A small sound classifier, trained from scratch: norm batchnorm, widths [192].
Rows from block 3, named by matrix and row number. Rows with one number belong to one channel. Each number is 128 + 32 x the weight over its row's rms, rounded and kept within 0 to 255. All counts start at 0. Numbers have three digits each. After the name is the row's rms in percent of the matrix's.
# filt: filter width-3 conv, dilation 8 (model.blocks.3.filt.weight, 192x192x3), inputs 0-47, a 3 kernel for each
# gate: gate width-3 conv, dilation 8 (model.blocks.3.gate.weight, 192x192x3), inputs 0-47, a 3 kernel for each
# out: residual pointwise conv (model.blocks.3.out.weight, 192x192x1, transposed), outputs 0-191
filt.34 100:090128133178159158101130126064091116086125165113133112159117153183187084191118136098143171131180144097117115122098154118178083165145121146208146128116144110103079112117185132124147047162113171156176160111114114107080151126141183131116116172122124153144140183060172106131103143135125210155131111170082177117124102175170168144147125065113207103104172153156154060125141125185044127132099121083122089094104159114164074091148146144140067
gate.34 102:090156108199163125108077128123172063112163124121144192137150114149127120134141097083143126195162123094139092121150063110127097109116132110100111156125132077175149156121126103134118153085118170127099119116186113124084137120171174149139135090122139137094095090131177027117141106112122180107140118072184140147120145089181169118138169158173090091122063162116107117091173136142142071164151163114143087154104130130155140144101113069168135
out.34 108:209168088156106156120054082119129099182202186163123157068170092103100113061110118108113137147179127149084054129139071149125094117127071100143185107124087087157144137131092119097138184072110182045110112146104102130139150154096079179146105085165106102135127191115155171147152169121175153176178140121144129131150122118102120169171140140122122140150134091115112144112122098127139142137133174133183187138109128122071078107146173127119096161146125087123116077159093167096163171122155170206105121115113136092110120092182150104144131137128100115121140115110141128137175126160152181092
filt.35 101:157179114181190122088139150084124150111159161132072138106135075165131080136118106158166115107109089096121175098128121135188103094114106126160168195112131086166118104187112123116112080140099120137082133114107178152126111138167144098125152133084183149162109212125116075115167105177100113111143159137124147108095137117091098070077155076116131132123097155096128097161186138121119073119132104104140139139137143125141137133104108144175137
gate.35 095:133128203118130141167141188218127122119105186138164111042080137091120163093145059141108129117056112120121129106105131166152142119151105164202135110128135060138099107140130092106101149112117093108172178098168147200143082137162133118098087131115063121140118123164148075157114208128147138142127129171119187044152161109130093061116142170122120146108115108195103181084078097096143098061101142139067133140113127151107196153172096143107132
out.35 099:080123106204129110153094108099123122123160122149066205155094159151097087171119176125136179116163118130144149138099103056131168158163151139088140143144121041133114186063151155140117118143209140129140150098075142115084140103172137171083172102127117111136175125070167090123128163128150106169128147141125148136158089108127150063137104072144170051099106126126100137130133136083101151063175130121125133068157096181167162107147091118119123121113089115141134192095074188160126195206100102090101130110132143150097091156171134112171174112087143131156159121111158130107134150098121098125
filt.36 104:063101114130085106134169148164155107179116120150120168136092121191129128021163093101084126124130096090126134144108122166101150119144075115141031176200153139151115163126170127091120094188110088149088135111172104098118167103147125152134163116167120128150171140092059123108175093068147124118123160123109103182153145117124110160111130124189120131157175124123139053097035185148087165114074159151134137132086112146132139083118121124132122
gate.36 100:157150139118120143136152123120135101152143128149084161160144083149117135125152099071092181133106092078181086142123185155141141109137091113099070152184136193079124164078128188121113114083134081139102131155158174143154113151109082135142133142136131161121139158120067153133128106113144092096156095091133167117078123195143124133180083129126117158115134129137121134127104123110085161168084085126081105123161116155158175145174161124069109
out.36 101:124120182126128136126132094113121127150120108060126210114204151089115105116165106201113164144104105128141107109153128132167166121077082153117090121132151112159140123131108109149107107108166189144073071141130155174152119189078122165083136136147140107074119107180123107123122094158146151097168141081115137086071175132087081155145116204140109180117132164150110177103096115163070131103091111117069094188167155098099129143139120111093144062191111168145166116136130159118111126130164147094093147122163099102134200087050095196097123089169156093108175144183142141123158101152118149137
filt.37 104:061141069117147124111130094086194073126081060183131144140079129070157193122118133094098146100082106092127140133124096148148134112119162099105115162085098144180138147137082173123156105170094142093103156166165097107125169098161159085161126105180156171130168151111077148154083228186109171099172130159180103163109110150105113152148134129136184135204078086091140120155117189144115148138099123140117136106111121097140098137117133121095162
gate.37 098:187100150139111091129200103106154124096084133081104152124094147168151145156132102138167101166117102100163121099147145094125121130125176071117096124162167084194167137092120127158191111113158105154084120157129096138141066155093103141118145092113194154107118146142077112084063145119143188213105127183152111134170088063172193100148089133146093085133096094166113057189118087162139178092101153118161163124154178160096131121144136139112082
out.37 097:192133139089117172104135150152129113062121094073126081153146166106089092096139124187162176072161159061128173115120136152105162150146135149137111155146122087171129119175158122094122191086142064144110131169154145195179127143093117160106109146154134113122117123146096066110098159134093152107133106110127084139145140172065146166076115202109140120112146129102098157159140149124115167202107144115096148144101160111128064093142157131116167165104111108099074158122130095030091121157136190129069197136127103152167151126132134136110075169121127145128101154101130091165143120184163068063
filt.38 100:121154112128107164109129106168139130165072115103149138072187128142186088106111114165149141134152148037189110148126139133076157133172071149076164121094170109078117169071116096098160036140109089182172082125172112141134159129128147093136137169089058154163121118089111120094129184143186120092079054177103137160061113089143075065185153152118138129147095121133123187168110124132192173119122163142112177101095106171083214155173163103110072
gate.38 103:107140176127089083146158072158152173124121110110121129093140134115137158135112094116150166107156165123101152154150147120130128187043121155165130161151136174127046149076151116177127123105124089100122115151160074125144187131157075125172187053130142127151096136118155120114162148125163066150130117157123168079129122136131124201102141162169181108104068127175129123105141196114048130162089109161135095186140130122088173162107158169158135
out.38 090:148136130141121121137154143125158162101064151100099148182149116132078086185210098160127107146154164087137111131149155149124148122165147115124149131170121130150125092129075077102123140148213140211102053115069134190124127100113158163127155109043176127154164167139165139092121135141186092104178090133121084132116182138197078098143211152101168146149087143184102123115148118115150086178150108101151113131131068156136148119184151122146116117107110127126147109120147185106099107108092105155119150162133144128122183140139098112188137182157145112153138037127149163102125086133164131075
filt.39 103:080086101141130112103123095132133114123114097109110118137138131111123148040109107105130091170133136182110111155105133154137081163097113162118059156091167140081084180128177121090173101168223153059114112128096084142102152161090138153086080142085164099095137147097124098102123090170205120166104099149107127140108099160137154106140139060103174140126136181157148105146131152151159181119197111112166134178106139116151090201111143197147081
gate.39 100:182090146119137165138106141079128120152133154147149148129138175140088149091113133176134112132104149158078155131095157138110158106135141151167142108099152154126088084128112172200114133082096093142173115130096151116129128105139094105126097152144122103187088127114095194170154112112127160153108119123133110114137118129121097113136118161132075131061114145201144146116145139107188123209091118173121162111114140081180176172126136149128133
out.39 101:108085159133083106124114142174169075096097147062062117167129131107159183177105131126167100154092147151186130163113104130146061162146128119126158151133129099088133132089063192132133185153152139174121127105134097205125123093125142066119192056084129105134114137109103181124128132109185069184096119093127131129104174172089094119127147089139110088156203177128100196115175144147168097069149117189067118180121169101156140122127108129107124184124129159085155181155148097099148127174173156138109109069126101124093137131147182135130119113117170151179142120100124139124147136145142105125
filt.40 093:091158152155130142167098133095158120212096147084159145165162195181173124100083131158087171126148060141111126126167094153135095093089092089086125119114159109108128136051102132133086169090140174086096137113099139092128060186080165093137160142140142116109137060125184099099140154187128107124110120163116063154171129135181189126144088127105061107078200161177181069125120131085146114160152150147107154077139098076112153164149122162141092
gate.40 102:130150110123162136109110114118098108159111026103139144111117176134139114214120133068125144131072130087131074125154083169126162137094106149136165099189161116079104140156152139116143083151152153105080122166142132124093095071144144188166072135172107117134036167086128125145154124082173118096106120127062124165170119144118095153079127118175152123119126136167064112091158109115173176137160179073182079099156180147118136139162194154085155
out.40 097:120061146122125071054139128119142146113087148100123121100141056157113068168139068060130125072100157115111139129121107157116142123127098125128143154146162099088174181101107122115153173180138105164122129038101046134123149108130114175156108112219131115123190107125100142124066104130119084132127154119109128106161135132176147121158068143099166094115155105130076121150173104089118165159027137179152143137135132147144106142085122146079114122161142108101145073123106054152128132118154139094098155129111119123137136124083073106103167212111102081154102120086101091132117168144185140087
filt.41 100:140139170139096181133125128125122146141118115129142131149133146087100116093116148139089144124151115135114108150128104089139041123100143125104121069097144137113133131130092074146113123181112071138105101158148104111125179167096142148156156087095148093125143152148124141118132123136118132168158194098072081090107098104115099170080124134112186184152096105144119124144094119081101105152130080096094181156144112071142156099133145093113131
gate.41 105:161117102180107033107096163096113168113118118127101143151085156152123125119138164148128163110098099104126095130144134113110130147114205153102121116187114132042165150083199151115074162156093111130116112098178126100067108104111105120101148081221141169143138115121147132071094117115063171174155154129169109134153131119136106110141108076110086128153115123168166119074105150089118153145110177171152119117158183108107162116131136175079091
out.41 105:175131187132108087071110123093167091107147151091113153128113176159134171143118113117106127162100136112127081124140175153107121133142141081159165155084027138146157145172111150176094141150156090145111117149090107197121139194148082193157081100112150098132131150120125056097137162171144117113118170188078168175175160053181136187109140192153130111149185189092141136131101070086094088122165170144117111155153128139149131162108062086134145071084119118124153160100111098186149119159132125131134079120145181137161124145104172155130124154162127145126153137105107096086121135118100171167
filt.42 102:106188102158118115063135147095206173132115091117153119206137140118054148128143091136126211218091072129142064120130132122139122125079137107114096101181120113123151047096137124180123123115123152128072165139153145081182108175107159079114114118137074146158125144092106090109112191123143137098155143148146088135093148174136125110181183132114091156148140161174137127132129151136144144138104124151145121106211122211118108177112031103151150
gate.42 099:116162092136133136145137117158136172110164175088079142124157104140143101183093113112062130059099122086094124188198115158159143101070129147107135104123108187069122180163091114162143162119081073141099142106213121141103101033158115111114091126136126160115116084116088115128153134117187110176150160138114105109151176177136143180111150108166145104178112175168130158071165126079086119181090180112117105155110093115144131077120116119105139
out.42 099:136170160151116107103119125099087145102133206104101122173129106173086123111120123107153117146121105178095121125123124127134164069084117129093119195143130130132162131158141121109015173149136085091170142073189110153097122034151126150160127131170150070137134119173177112099130069166130114138155057145202127150125112099159124131146126094118141181130061165147112136116117147163111058085205114156109140131152142103098182149138136177094125168105144131127110136129157112143127124100163139114135170158132126101112139170062154149146066119141118166143119115162130060169110090075048080096
filt.43 098:084117135148129150118165128121102094110106172188175108114169132211184099123112128087125134120094104087145142098157164130077082068129139122121139150153184119073165170124187124114146141169151081170118135144133074129132074171132049166124125114164130142122164126117115152056043145158132126130111112179109146136171122126182110120126108169140118122133211132150132136096093106110076122134176101082107089112161114150105125158102120131090151
gate.43 103:096128138099166137145143118182122104124154105149161137158124130168067152094138122097082156143111135081156123129105130192059210119147128137123147173115098134169187164120117130033126089152164149130111150112151140167055109124151136084100115123083098095053216168091094097156137147093133156139177093130103128130145083134152173103135137177116145097152070139140116181110088070129150150158118124089051137079148089191055153086130123093167109
out.43 103:134123141126176141170142115159098130147129161099101172139132175123126160142173120087124175172135104125046163117126108126163190094103097143111203105108146129136114120143174092070138102130101113113078089176082073141091138099140136149037110088130159113139157174135164164110089182096142055108131153099121113059159139115131136142092134159074161111101104158053089145064154157152111085178091105161089154102139181131092156139120123126135103101164115068089094129136059098192148128119173146116138119109157112179165099056117118125155100173152134150129166114128090130102157103117092109200
filt.44 102:116179068143068076160149082079132141067160140180182167145209124158154112131106144084169129098154112111149137148083121112128095106135125064110165066112138112103125131138175148123105145167170150107115073146077109142089175091115129086143111095155124081098188150098077142101096098125158122149076092171098115128139130174108113148153096120121158074139177098075085081122102132104127118126131128111160147100125123129128116101133172151140108
gate.44 100:085138119152150083115164183113094133135164109137141126125137106089148167105170069153085118076159157143163108116137139132144075070151102122122155132160091117104177117108197132061200083145101112112084126183140140084146144132156096100104118114126096160096178170128132108143097124108122176137112097132121114133156144124119155097129143151045175094048161146119146076156173131118133120116107152080110147095125193166111081099102163161096112
out.44 107:181159119113085097081094172108081090088101104118152120120114180119140129123124108177145150102160088156165100111100148103149147117164164150098069138162137130097110155102118124200143112187153117164156108089161132198112155133145156164116092047158113082080104149177149146058095157129222094170133159127169155154162086096123143133112141150135180084151130137205172142123090066139178177212150126154134161124114102187086114141093057082127181154104063115120139102128120111177114114073138121148159138133150136124144107140125093106135148136130117142150158166078155171124156134135105166106
filt.45 101:115102061101125160080093125162142176106106078159145109091143179126166165160117122174112113104070081103100099168104108073140167077112153172203159117151113107079105131136173138164093120126120115158165177137137092148092118136157125138179138130093154114156101153167119111131092127220134109140133077160140134125113163139085133089092140138152189096121138153129159102090123058108113136129131107146118092152138091063085150102129131073134151
gate.45 101:085088151056138079103122127109081102102107189079132185138120128108097105148133150139142108148134141088139182161127192124155088128093131156137141121156068081134150116158086061093136151110163142211124149080093143139137082116176101099124121090094047106166124083122113145109058124119120130102167140136135106139168088162150106132058114203161134130156112114173145167117142167143130142139097076107105089096168106077101167144069174091135112
out.45 112:107134114106117116171111108138095127065158096136094164127116114151121124102178137176087123138124165131056132162136154099153081178181164175129099141088135104128137122168105079161125101164168141158082140114126146123140103149111142131149158123142134138119167078115149122101075108115118145115154093150084170095040138099171152150136203148112107162118098092063114114116194170075130153171047129194154159128150149116107150130125162090126097144171064106139159130078174146055083169087123144188195108149098086164110170097087143126095118093127060104119129070153167144153114103083110175136
filt.46 096:172158078175106121093063125091157171162159115135180117171154131118126077087235163133132087115074074159134125141125126084156102158090146116157154173118093135145137117113127109145092123142109121137067152108165103093094154158134098058177123106128151193160100179105125089136177114136135142087134164115151133142106117180123121134193129098105096106126160089140105097131066175119142127155156154119105067127165130096135100088156128144137123
gate.46 102:152153086137199131171151190135127104110132126127150161173137115054148164186101135069149200108104089110134141148175166137128105124171106124116100106150075172087177138151095122108122142169127109080123114101117134163178104148133185138137124147138155104196179092148118155062156149126113124112221082114139082176089049075103184090176137159103098131131127148128149147081107121105132138143112125107108167092137129148134134184134101100137145
out.46 108:125130198104101173096096153105150109136125095172205063096100133120172145124108110101142068112162141136050111091210124138108101115181096058140110123122130149092144176131064105125101178132150121133124125129146163102141182082128136101091169116139044131189175131148141160133152107112138176127163173127117127149166100116142114092079103158137137106088097174117203114166099141164089120092109105062111106202109138102119134188113151101181115141165105082122165148146112165089155160162145109151159119144150169141096165161176157158169118130119127137130113143105063133143179122073119164179
filt.47 097:115107178147114155085133104053121163114139131184150107095105165122154136161167176118104124097098129163115131107088117122137135191149060142116123141125105170155123113132066087122090136127174136179089078110179089148130165130098114132144069152165136196138113135103060149091099119138090005114136166114148123111198120174109113128075139089133163108056112160110115129116132130118159133164106160111150129135082102066147170114076158140119169
gate.47 099:114099136131130075123131205072220105196119132147138100104163149177159114072152121131092140118140135124160081121117108119097129111115093121135218119124126155083111196172154074102234101116112094182135160125135152144136120088153081142106149124141146109129115135130160130145138138103140119167094103138209133117136202093158120128084083123162147121104167100138122061134141109172080106110137109059108114097169118096142097105178097170096115
out.47 100:092120189122156081098113159134128154102131142071131083200135134138149072108089133118159050138123125098185113151127144110173196165206133125134084136142099118185104097126101164134093127142174164187123073178121127108105125152170095100170092142199160148154101180172158133142111124122139131157054142208171100115114161122153054084118083104079084095107084139127139079103110167182138082111157121160115139119171096155158201128156156103142184142143134133127148132120118184107129151141123141143123122116106112127138112151102100136122169142157166167125106118163139148108105164122116224075
filt.48 095:170124137109157127138104118111131144115115121137112148136120134086114112148093074120142123076114105148094126114107161140059145146204101210113158125146119086115115128134133118121124155053075114112142153167090145152089139113154114162086134112099106093162146192038117144101107157111124168121110154142165124134056090098122123149129088126068123100090111097227115138194107183147151098119074093135105093120086090156203099127127122160135148
gate.48 100:124135133159146116137078151083130108148148142109126148114103085143145156098106100117115149097115144121065154141112146147128163131143090120147131165184132173120172076147104133079104088101133060159180109134104119158132163159084162092159080160145122133140137107096132126145162130108125119122129115148123114125143165165111150102151123126149168144157159071127120153169133160044117151136115173102168133100081078098139153098083159138154085
out.48 098:109133102095117073147145180136091116087117120102208112114170115138131227106111122150079100106110162180125121167149138119125147129160137130116108149129081145131182085152154098133159115122148064078194094122120142062176106087086139094102112120130185128106153114111164172089052120139144133157131133109094157110096108143140154092091140162104165161120102132144134080133136209086140189105165108131100126219099063122124163168093054136113124170131102150103096139110175154162126144095125164132108140164079059149189100171145166127114123074174139102146157104166128093143133171157171115119
filt.49 100:123155140135108138100162163115189124161205168106112085153132130126125152171168188146160172115139108139146147079156132053122125059150082109099173099121170132107120126101101167120144157111097091161160167152124131093182140160125079141100090069113104143099142109162118125095142112114090088153160094151090145087147080083115077072122079125152115128111055130102136148133090146146103184163120141149144151126120171155133129113053062145130109
gate.49 099:144174175074169129154120114138124109061151139148138085170173123158186105113161122116152117161125133117153131083080173115122189122155184130144059160151143119125175154120122122104171107179134064157145175142128117178091106117139080122079130078149129106137137081132146111110121135128092129162145172169166136144107132123136152130207109190159139165116123159160101147131154141145092165136147153116138115106111130140081065128127131140151186
out.49 100:169176110145190170122126142140133126076139112137120159145119096136118134133138137107135044166106096096108135150166149115170130104106125124121144159129098067099216067090144153164146087082128082071093192150109114172151143115091147159107167108149154123200154100068169155098151156198127092162107119158175138097088115132043106082109084159134075078091116041142081117133081147097103148132142185129095138120085051111120123193100164112097125078113116102100144138121151060138146168131183137098077122155146107094099159142117117142166136110178111139152141131129133111139120095126121157139
filt.50 103:133136207113087118062117119143043087132092089152187112138086144168126137118153128083114138131103104152159186113141190175210117184102087149112123133174142064160171077165199149172076159118140176146201130142116130078113108090128123146107117122127166171146143121149095102134171080106174122099109140078126112094160124151140143105148141157157170102114167067134174130184150138121165051105128097105090150116084114127069182131106133139113152
gate.50 106:131147071124106110138140141069117122070083124153141136144175074097104197083083178062129192098137136135140119143155185181123119175133175121113064154156138114154054111138097133097114102097144111160078126117093142146133074113199115148134129157117179085150117138169149138146086096104171102132120161083119149135093179201151184172117151143114144159161108124092145143080143140141090153172102064086142131115098096118200079172130156121074105
out.50 095:102145136133086124169084148143173162198122125065064168122111136157144157074102155127160132139088115088122094115178132166110126157039106140097094095114185195112186112065064138133155104130094166103090123058136124127108164128185142111135093188164120202129153091150135111175138141155148092132143130161128108124214061152156093107151119127133114103153166149116085153160125138085170091142094114172155094105141111081138141136129173040141127137136141121118104154131117197176135191110094104109121132127113095106100109100149154108116186173149156148174156193129115112126096136113142145092
filt.51 095:107124134146117124075170129120145082107123147079185103173111121098099149089141132091127122076180130113130113142163145110114165078111145100168107113142149086153088107175153144113154152196139098094070178116114129118086156121175157176138133180098132124138171090160074164130113138145124137124142120157160094113192165129071131143121123160128060175116175138110094140078128162070087145147081165126055104130091089113192089125129114098133144
gate.51 099:136109165138124147094097112113156200149155160104139071085180133194121131132110126110061148134070139107133109202117123105048169153133120140161117097083087188118099148194155103144096141093091145057141084085090124145161085143218162089131083123118103109120135107120140065103204179121153082145168115155136100126099134148120123097166111096098076128101113195100119127135089108184140169209194129152070115108099133107165116095200062120112139
out.51 097:105162154169131179164204180144154053190138085081122177104116097140088146066143100171132121134171147107141188158110064098148138116164150148118105087142142121155147150179131132108160163145136122126147167132126084152102089088139189159120143151122127134134204149126185092054113110120112167131123068114170104100113077080104128137085140143062145095110103154132094157109085156173164115136137128129151128115104105084105121056119131043133086140150105153121065134101103093146104148104097097098171129126121149093121082131104150165147079193171177141111128120180160165121073126141152136074
filt.52 099:128102117134124070118135124094079095110180172118078173134138113160172105129152156113142138181097130169096098159103118145139140093092167141136104138127118178145121126142141086102103152096139109097125058161107098192179184126071106111117164136164148114072168162127113127113115104198137107153118082180112118147147125083071116121169072143105147131166098130080128108152185065139083179109157111127086176125152146155165196098140103163122076
gate.52 099:085160092101081108119119115154165127086078158094208059140150100175098119061163154124142081084105131167126125099155130125124124087173137119157137172129137145130134146136136136133106126106124095163105107134110118127132087169097112152114126131140114160114110104138127093149102161117073158120076134117127069156159096128150121157125093108148115152089119111154099147151116123069149181106046249099155139109139136172088121146134137122152123
out.52 106:161156094175165153066089164171111104115155173171096139183092143162159150111115139160112068122136052083102139141120145103151206094079096141114163175097104140098105100113099174137064116107120134173145087127139080147158107176128077128138144106125161124067161119132110119104126119112160114122168119118173095099156173080142125173091130115121162121088194142152061097114184067074077109147108174131092117091108078075128076099065156166105138117120140128175134133111126128176152106108084114083151146101182149144138106115178149119162068133121093168117129137109101081186148130074099101116
filt.53 102:125121114173124123133148097087155146095178100131097172101137161144146173158127141166110127150128169139086098082182124135122104161085128129139118153095122115079130167115151083130065145058124102112119184097140112111140097113162135131197159133153129083111136112144118133147104127126126144117166128127096096110147179200124129158126069121113095189105110115103087147098165125132111124157155146140072157158137181204125143148180085080158154
gate.53 100:147151066120134114161104123070094119094114122195113092109168190181141120134161080127140145125124090108086050134155126163081109181110118131203140138119179100141173105106107215145158076138091083140158147068114120115122101201098150115150101119142162137111107120138119154105145089119109205118146181111182113187117168183098124138129130153114152202142116118162110149166098182095156118168112118170135121180183121144132036131138100102112194
out.53 101:133101124139162154120119098138093145083166132156121093126130144173126101112155110112166076152181114174094108184103109105158196098129117120104066174120157073169176159198132147109135162155077094153142087160143160131071121126080160130108112110165168097141156082169108061147142116068166125073066122131110137163099179158109145136176080147145074114128141116115160095110124134118077094075057123205175202113134162086130097109129151083119113119111151128099171115131106161162168108125073089138099116132179103197137158089103099118067118157170110193109131116135116160123088103113117153112
filt.54 100:100103132076146139126138123146091105110099131112151101134104104160096056157172118087119130125056108126083108175118106085158140108099167191171135155063110108137171117129089055182170142093129121121129086145126100163180141093087162151129112142118108150180090175157091117101084123170108145094140191104094103093143097133106137121107151097170123139148067113178105158116126130135154205104108113104087150129094148079143144146169172174152154
gate.54 103:125058160156085103140096162120208131143123137103111130170146081098138112137071085136125098127174128144094136111170106040115146160127099123082095091136157102144130135083147131085126139133102130152136115151153128112102157133139085173150113094158180141231127088154119109136224087155148097144134127146127184116114153082105127228178147157101101115133153090113138130083142107147161086173169168148118064092218120148140101076136155124110137
out.54 103:072106096074122044151120139133129084099151127169119125125122107141149101070146162130122163139124110149156146092123091160134152157113130114162166169119108105144058173132142134150063143146166124192195108176128141147119134221111130176057119111142106142190171082127141107143142130179065188145154146167126149125156131125152124172089159119117123147132077177113116190125106121134106116080120112120167077185032135092125114198100124101126118112115198074120151060122111070109114116111127110105154164160144119146154119137187146130097122117089157127154115109110137097138125212163096143173
filt.55 100:072182136194091195122171130099105079124156137125123091152101133088113161137123100142161120123113168173171118188110135189088141116169155091143142146158115147153122105124147085131169157113139118043121114128172106131150135178098135153102105173080103165096191148147113149102104106173139146159145075082097100154152103151124137199114129159116088156110130123191039116065117133095122140176086156120105088136086177093118148055098155094133092
gate.55 100:126158192151125124082145139145119152125135159027127161165144088148095056159104158091086147094147083151151122137155196148092140144180165156183120115088108126190091157123130187116125109157114147101118137143160142103083057133161153104166097116143147127083133121065135088087106131127146073125131101147144157180152116119157097077163112099140096103127123198093110134147138136157142084141156115143089082133112129125118185083096192119104089
out.55 092:099098103155084140109121142176119109181142119122144082212119122114149125121125159063143153139108155113106081124170173142184139099224142169135126107142144085091155142124188123120124104117132105169130139085173110123138088109113113131117177110138182166109065134144148181109121144198036128114167094184136113092099110123120100143104189167153100068097194125123151156102179061177120117113137179128134080089123157114165139082156126141158110078093154148101105175098104198127115104117047141144104182116130158122154090136091121090144184087130120140138095121129089171098134164142121163116
filt.56 101:106140100118140157118157137156082120083080115159137153180122155099121117140155205109144121165191139152119136148151120138104081154137070170100088109159117089112098114127137096138171056164155121146112106121150146170064168083182172137113074097112098114214108090140143148125104104158122143114099142125159124136141114099099097146090144124120103074106130083161119108140132132160138133120143109085109105138114169123118144141111179117146059
gate.56 101:143120077159164112170031126126185121080087116129145160125097133109155116150124083121085093144172109153070128156082176171155125115131124098169109128069141151148142132131145140082140063115106136136110108133088151105150099126111142123128127136142211096165149126115223138206134078126093174100157121116152149105127126127076117158129114119142110090080177134151112154182108148149114150107102148147058205124137064121084078091159124091075086
out.56 105:173101159088087145128120085112083074142138126145172151112153138115113114067144145077145072160145150187130108071115112156135159081111134138099182116113072110145073171145052186126141101166158115133114099139154094145111069158144093133185078107122128101145177081069106124049124078086111107162079112150158101114069135155120166139117118185125154115166128213168123209152144111146127194202101113140115110136138110140141116149126088090146104133124151123136151073097151164154109126097147105083179081075122083077079132106134124115149148130135143163176087155150102128109090110171114131115
filt.57 102:187113173151107158101147150140147124113145152172101160071155121114130148112133035142064143180171132109071123169125120102087113146140161155157094093117116050119149152140030141103131114157089097110136149135134119135125089166105149211111093136141108105135100146105156093086113112080154121114138083131095137051126130144064139131136087125099135135126102107088110120128125228096078148130167191144123126127120112165116124124117179099134107
gate.57 095:149152155049099159156092184110177167112150166115168202119142051121160109137112155142103152110187140124098165133166057140104141161099063082115133117131105123084142155118129140112129067083162103111156163091131137166110152113146166152133109073181112106119171104157145100179088153165135110156122156139110134184137147076116077182102144144134159148139138076123150152123109141163166048166154081065115132111089144115173115180127126117136117
out.57 102:138119173137105164097100135168151132094090118123137149162154114164159135172078125135157146132129138146174129141178140175161129105116161150118154132138115122147126116134168116028104116089105111158092096179091118058084112130099064163120141151148118165129170125112093170150047177120122133134169115111103110093155082188124114147110177084115186070131148127179156130116077156075122163113175216086131113167102069147069134123165136131109105115090138186124130084128177168119122117142143128119133096096112127178092104099115129109128149131095137093115159024152118102047155141081097187162
filt.58 097:109089127147118081155116128084156115218137126139126151145129172154152102137092135093147149106108086167161097163208074101151108123149144187185141107176129147142153108087178142172131099088135178117088099112163119136101125165120115118132124186097117117093146119101138104138132126130103094136126138144082130108132123159072134125105113206157136165065142124142069146131161139177113103130095135124091135116117179133085137119179137137138088
gate.58 097:095172152179077089201128151123125149170120104117090163153092111130134126137082092182142177163134195114123058141102095080124144135142117134154092133140146130122133111111122133192160081089145154122151142097114098104110203133082106137120141113040230117154171129081121177148169111146119132105148153074187062124108127149150095143095161080134151103115113094121143098161139120156157086087183135128100167110128046149162082143143156146100141
out.58 099:143198076195112171129197108130107131095157132155103143187088143128152111132087157134123184157132094213101152078130134085145129104143145167129162164158092123205145135130105176127130116116155171184081147107072112098086091147089103125143134160095182130082133072117104090163174123116140125156150069089165200101204158139114110101113129121085160109113181122126143145146135115132155095135069117110139107123124144164122149103132136136100118132165151128096160167143074136169174143134107078149116123071133169141154187122072087163202112097175089115109166090128130091151114116134189070122
filt.59 097:210071098129149111116083102165162165139100199116122125128117167175120148134089154165145121133139106094170086175101125083131095174114121148096112110113137114126076135115161083156183136164160175099096054140156142168120104109086122109135108136152132110121165139155151093181091140080126108078125118099068088141071193127128118140108124154084167103052118135130114190122141182076201081115134114131148104137149113104143090164145066133101172
gate.59 100:096160134201127123144099132071155094094135105057145135160121131111139132092109125091126081145153154135109120156070165109081096164069114151125136132101169168155075088121116085129128121087216115130075160107104133086115149135183129138096147126099183110172129135125111111110076108104115089111135133096098060103098098158093141153138112056151080087082175121153185115163099204134086110136181068163094079104167144131197121141103108164116105
out.59 101:115061075113062080080130121096124083087114100128179135123119113165101135146103103157162075157154150170133117130171126087122115132167148166145173114056174127121095169142141122095107156145123102134053118131116073132181141147094115117167151173167068143166093154104146085132096150136154106145193129111104112155125162066181166111106089139082078060168120139091119092104130169102144140136079135120118159121165157063107148180101124130130170122124125126085089106138115094075092085127114068143145107144089072093091175175149168095099135078081115122097087177125111098117082125074067124127
filt.60 094:160135171091143150119102112060170046174091140135139108106127105132085187149136155128138121137109128144108169138198087139132138100126114226199122147133117109136112083122060071133144120142069146171136118156126152121110188162050116162107183109131082114065176072197117076093143142112110123136110105207150171143129120092102161078174100084122091119157107154165140142149144134109154118083138139131103088148126137091127125058132139127110125
gate.60 104:127132158072100119170140082125065143172104103110112183121192114121144152161118183117125100132197094090086101178093143201115145168042114185142113151105113118134086123156173132178126170177139114130140161088138172128135104081101088125145123130135170092107104137100095186067120177050112098114144198130155121149177123137127108083123148125184182119083124084107117133135138105083117098118159144120105105152112127103128147114138145086127146
out.60 102:131131155121149099171165155173143137144096186165060124137195111127146127170115168110086119127143098112084089143109105084205135091123134152128171155138122145138124123092137107203154091100136162215196102119089101134086155130176145146176086124143152165156131114103108136121051153072166109200122167133067119135170137081141160136120096101176148083101097143123079121112048162176160148134145126112179078108111068155185147107117111145144101128103093054133073137099175095124125127139134112128130131141111118108096188106103132121089134058115156103116079107108154143140120175141089112176
filt.61 101:100153167139165164117195169139103143156118143110108137132110147152153166135123105137140154154111161147133085166167105110098171121118143140137096117141092134163081101139207199114100072093089115108160127131155101063149155107117141110150123140123153112178160123088180103107161128179100158147144109172129160137134121129107091113178093068137142154114155081140120138160173176145099127126114118127100115100133156126153083107152067101174152
gate.61 107:150132102124128049141135143164093165128102153107152184085134109109133102142137114157145090122212053152115150089131120131112130143111105125053167143101128095099167148128132180061074113120153133101155122154139183113176167156114133083120158093073068091148209092097130106166153145145129074159099131129132144121114156128125139144126167154178070110163124162136176167075196161149140139096148117136187154101111156125064152138095139059180098
out.61 102:126090084124083170139120179166101152123142141135113145104127173088125141119191151110153147103122095126100150178157120129121141115100029096165135127144061064052145116144180159161144105071125099138130131096123163150129074103077138109082144140123091141122143151125138163071106130180128107064132145184169124129204149166126155124164155208127148123180108122086116090188151204144086128094108127128127143156132116143138180122161126040166100125136126100103073151128064117069143101170144088162061124176160127129104113163116127168075148136119130121129092182137101161156126126116179119143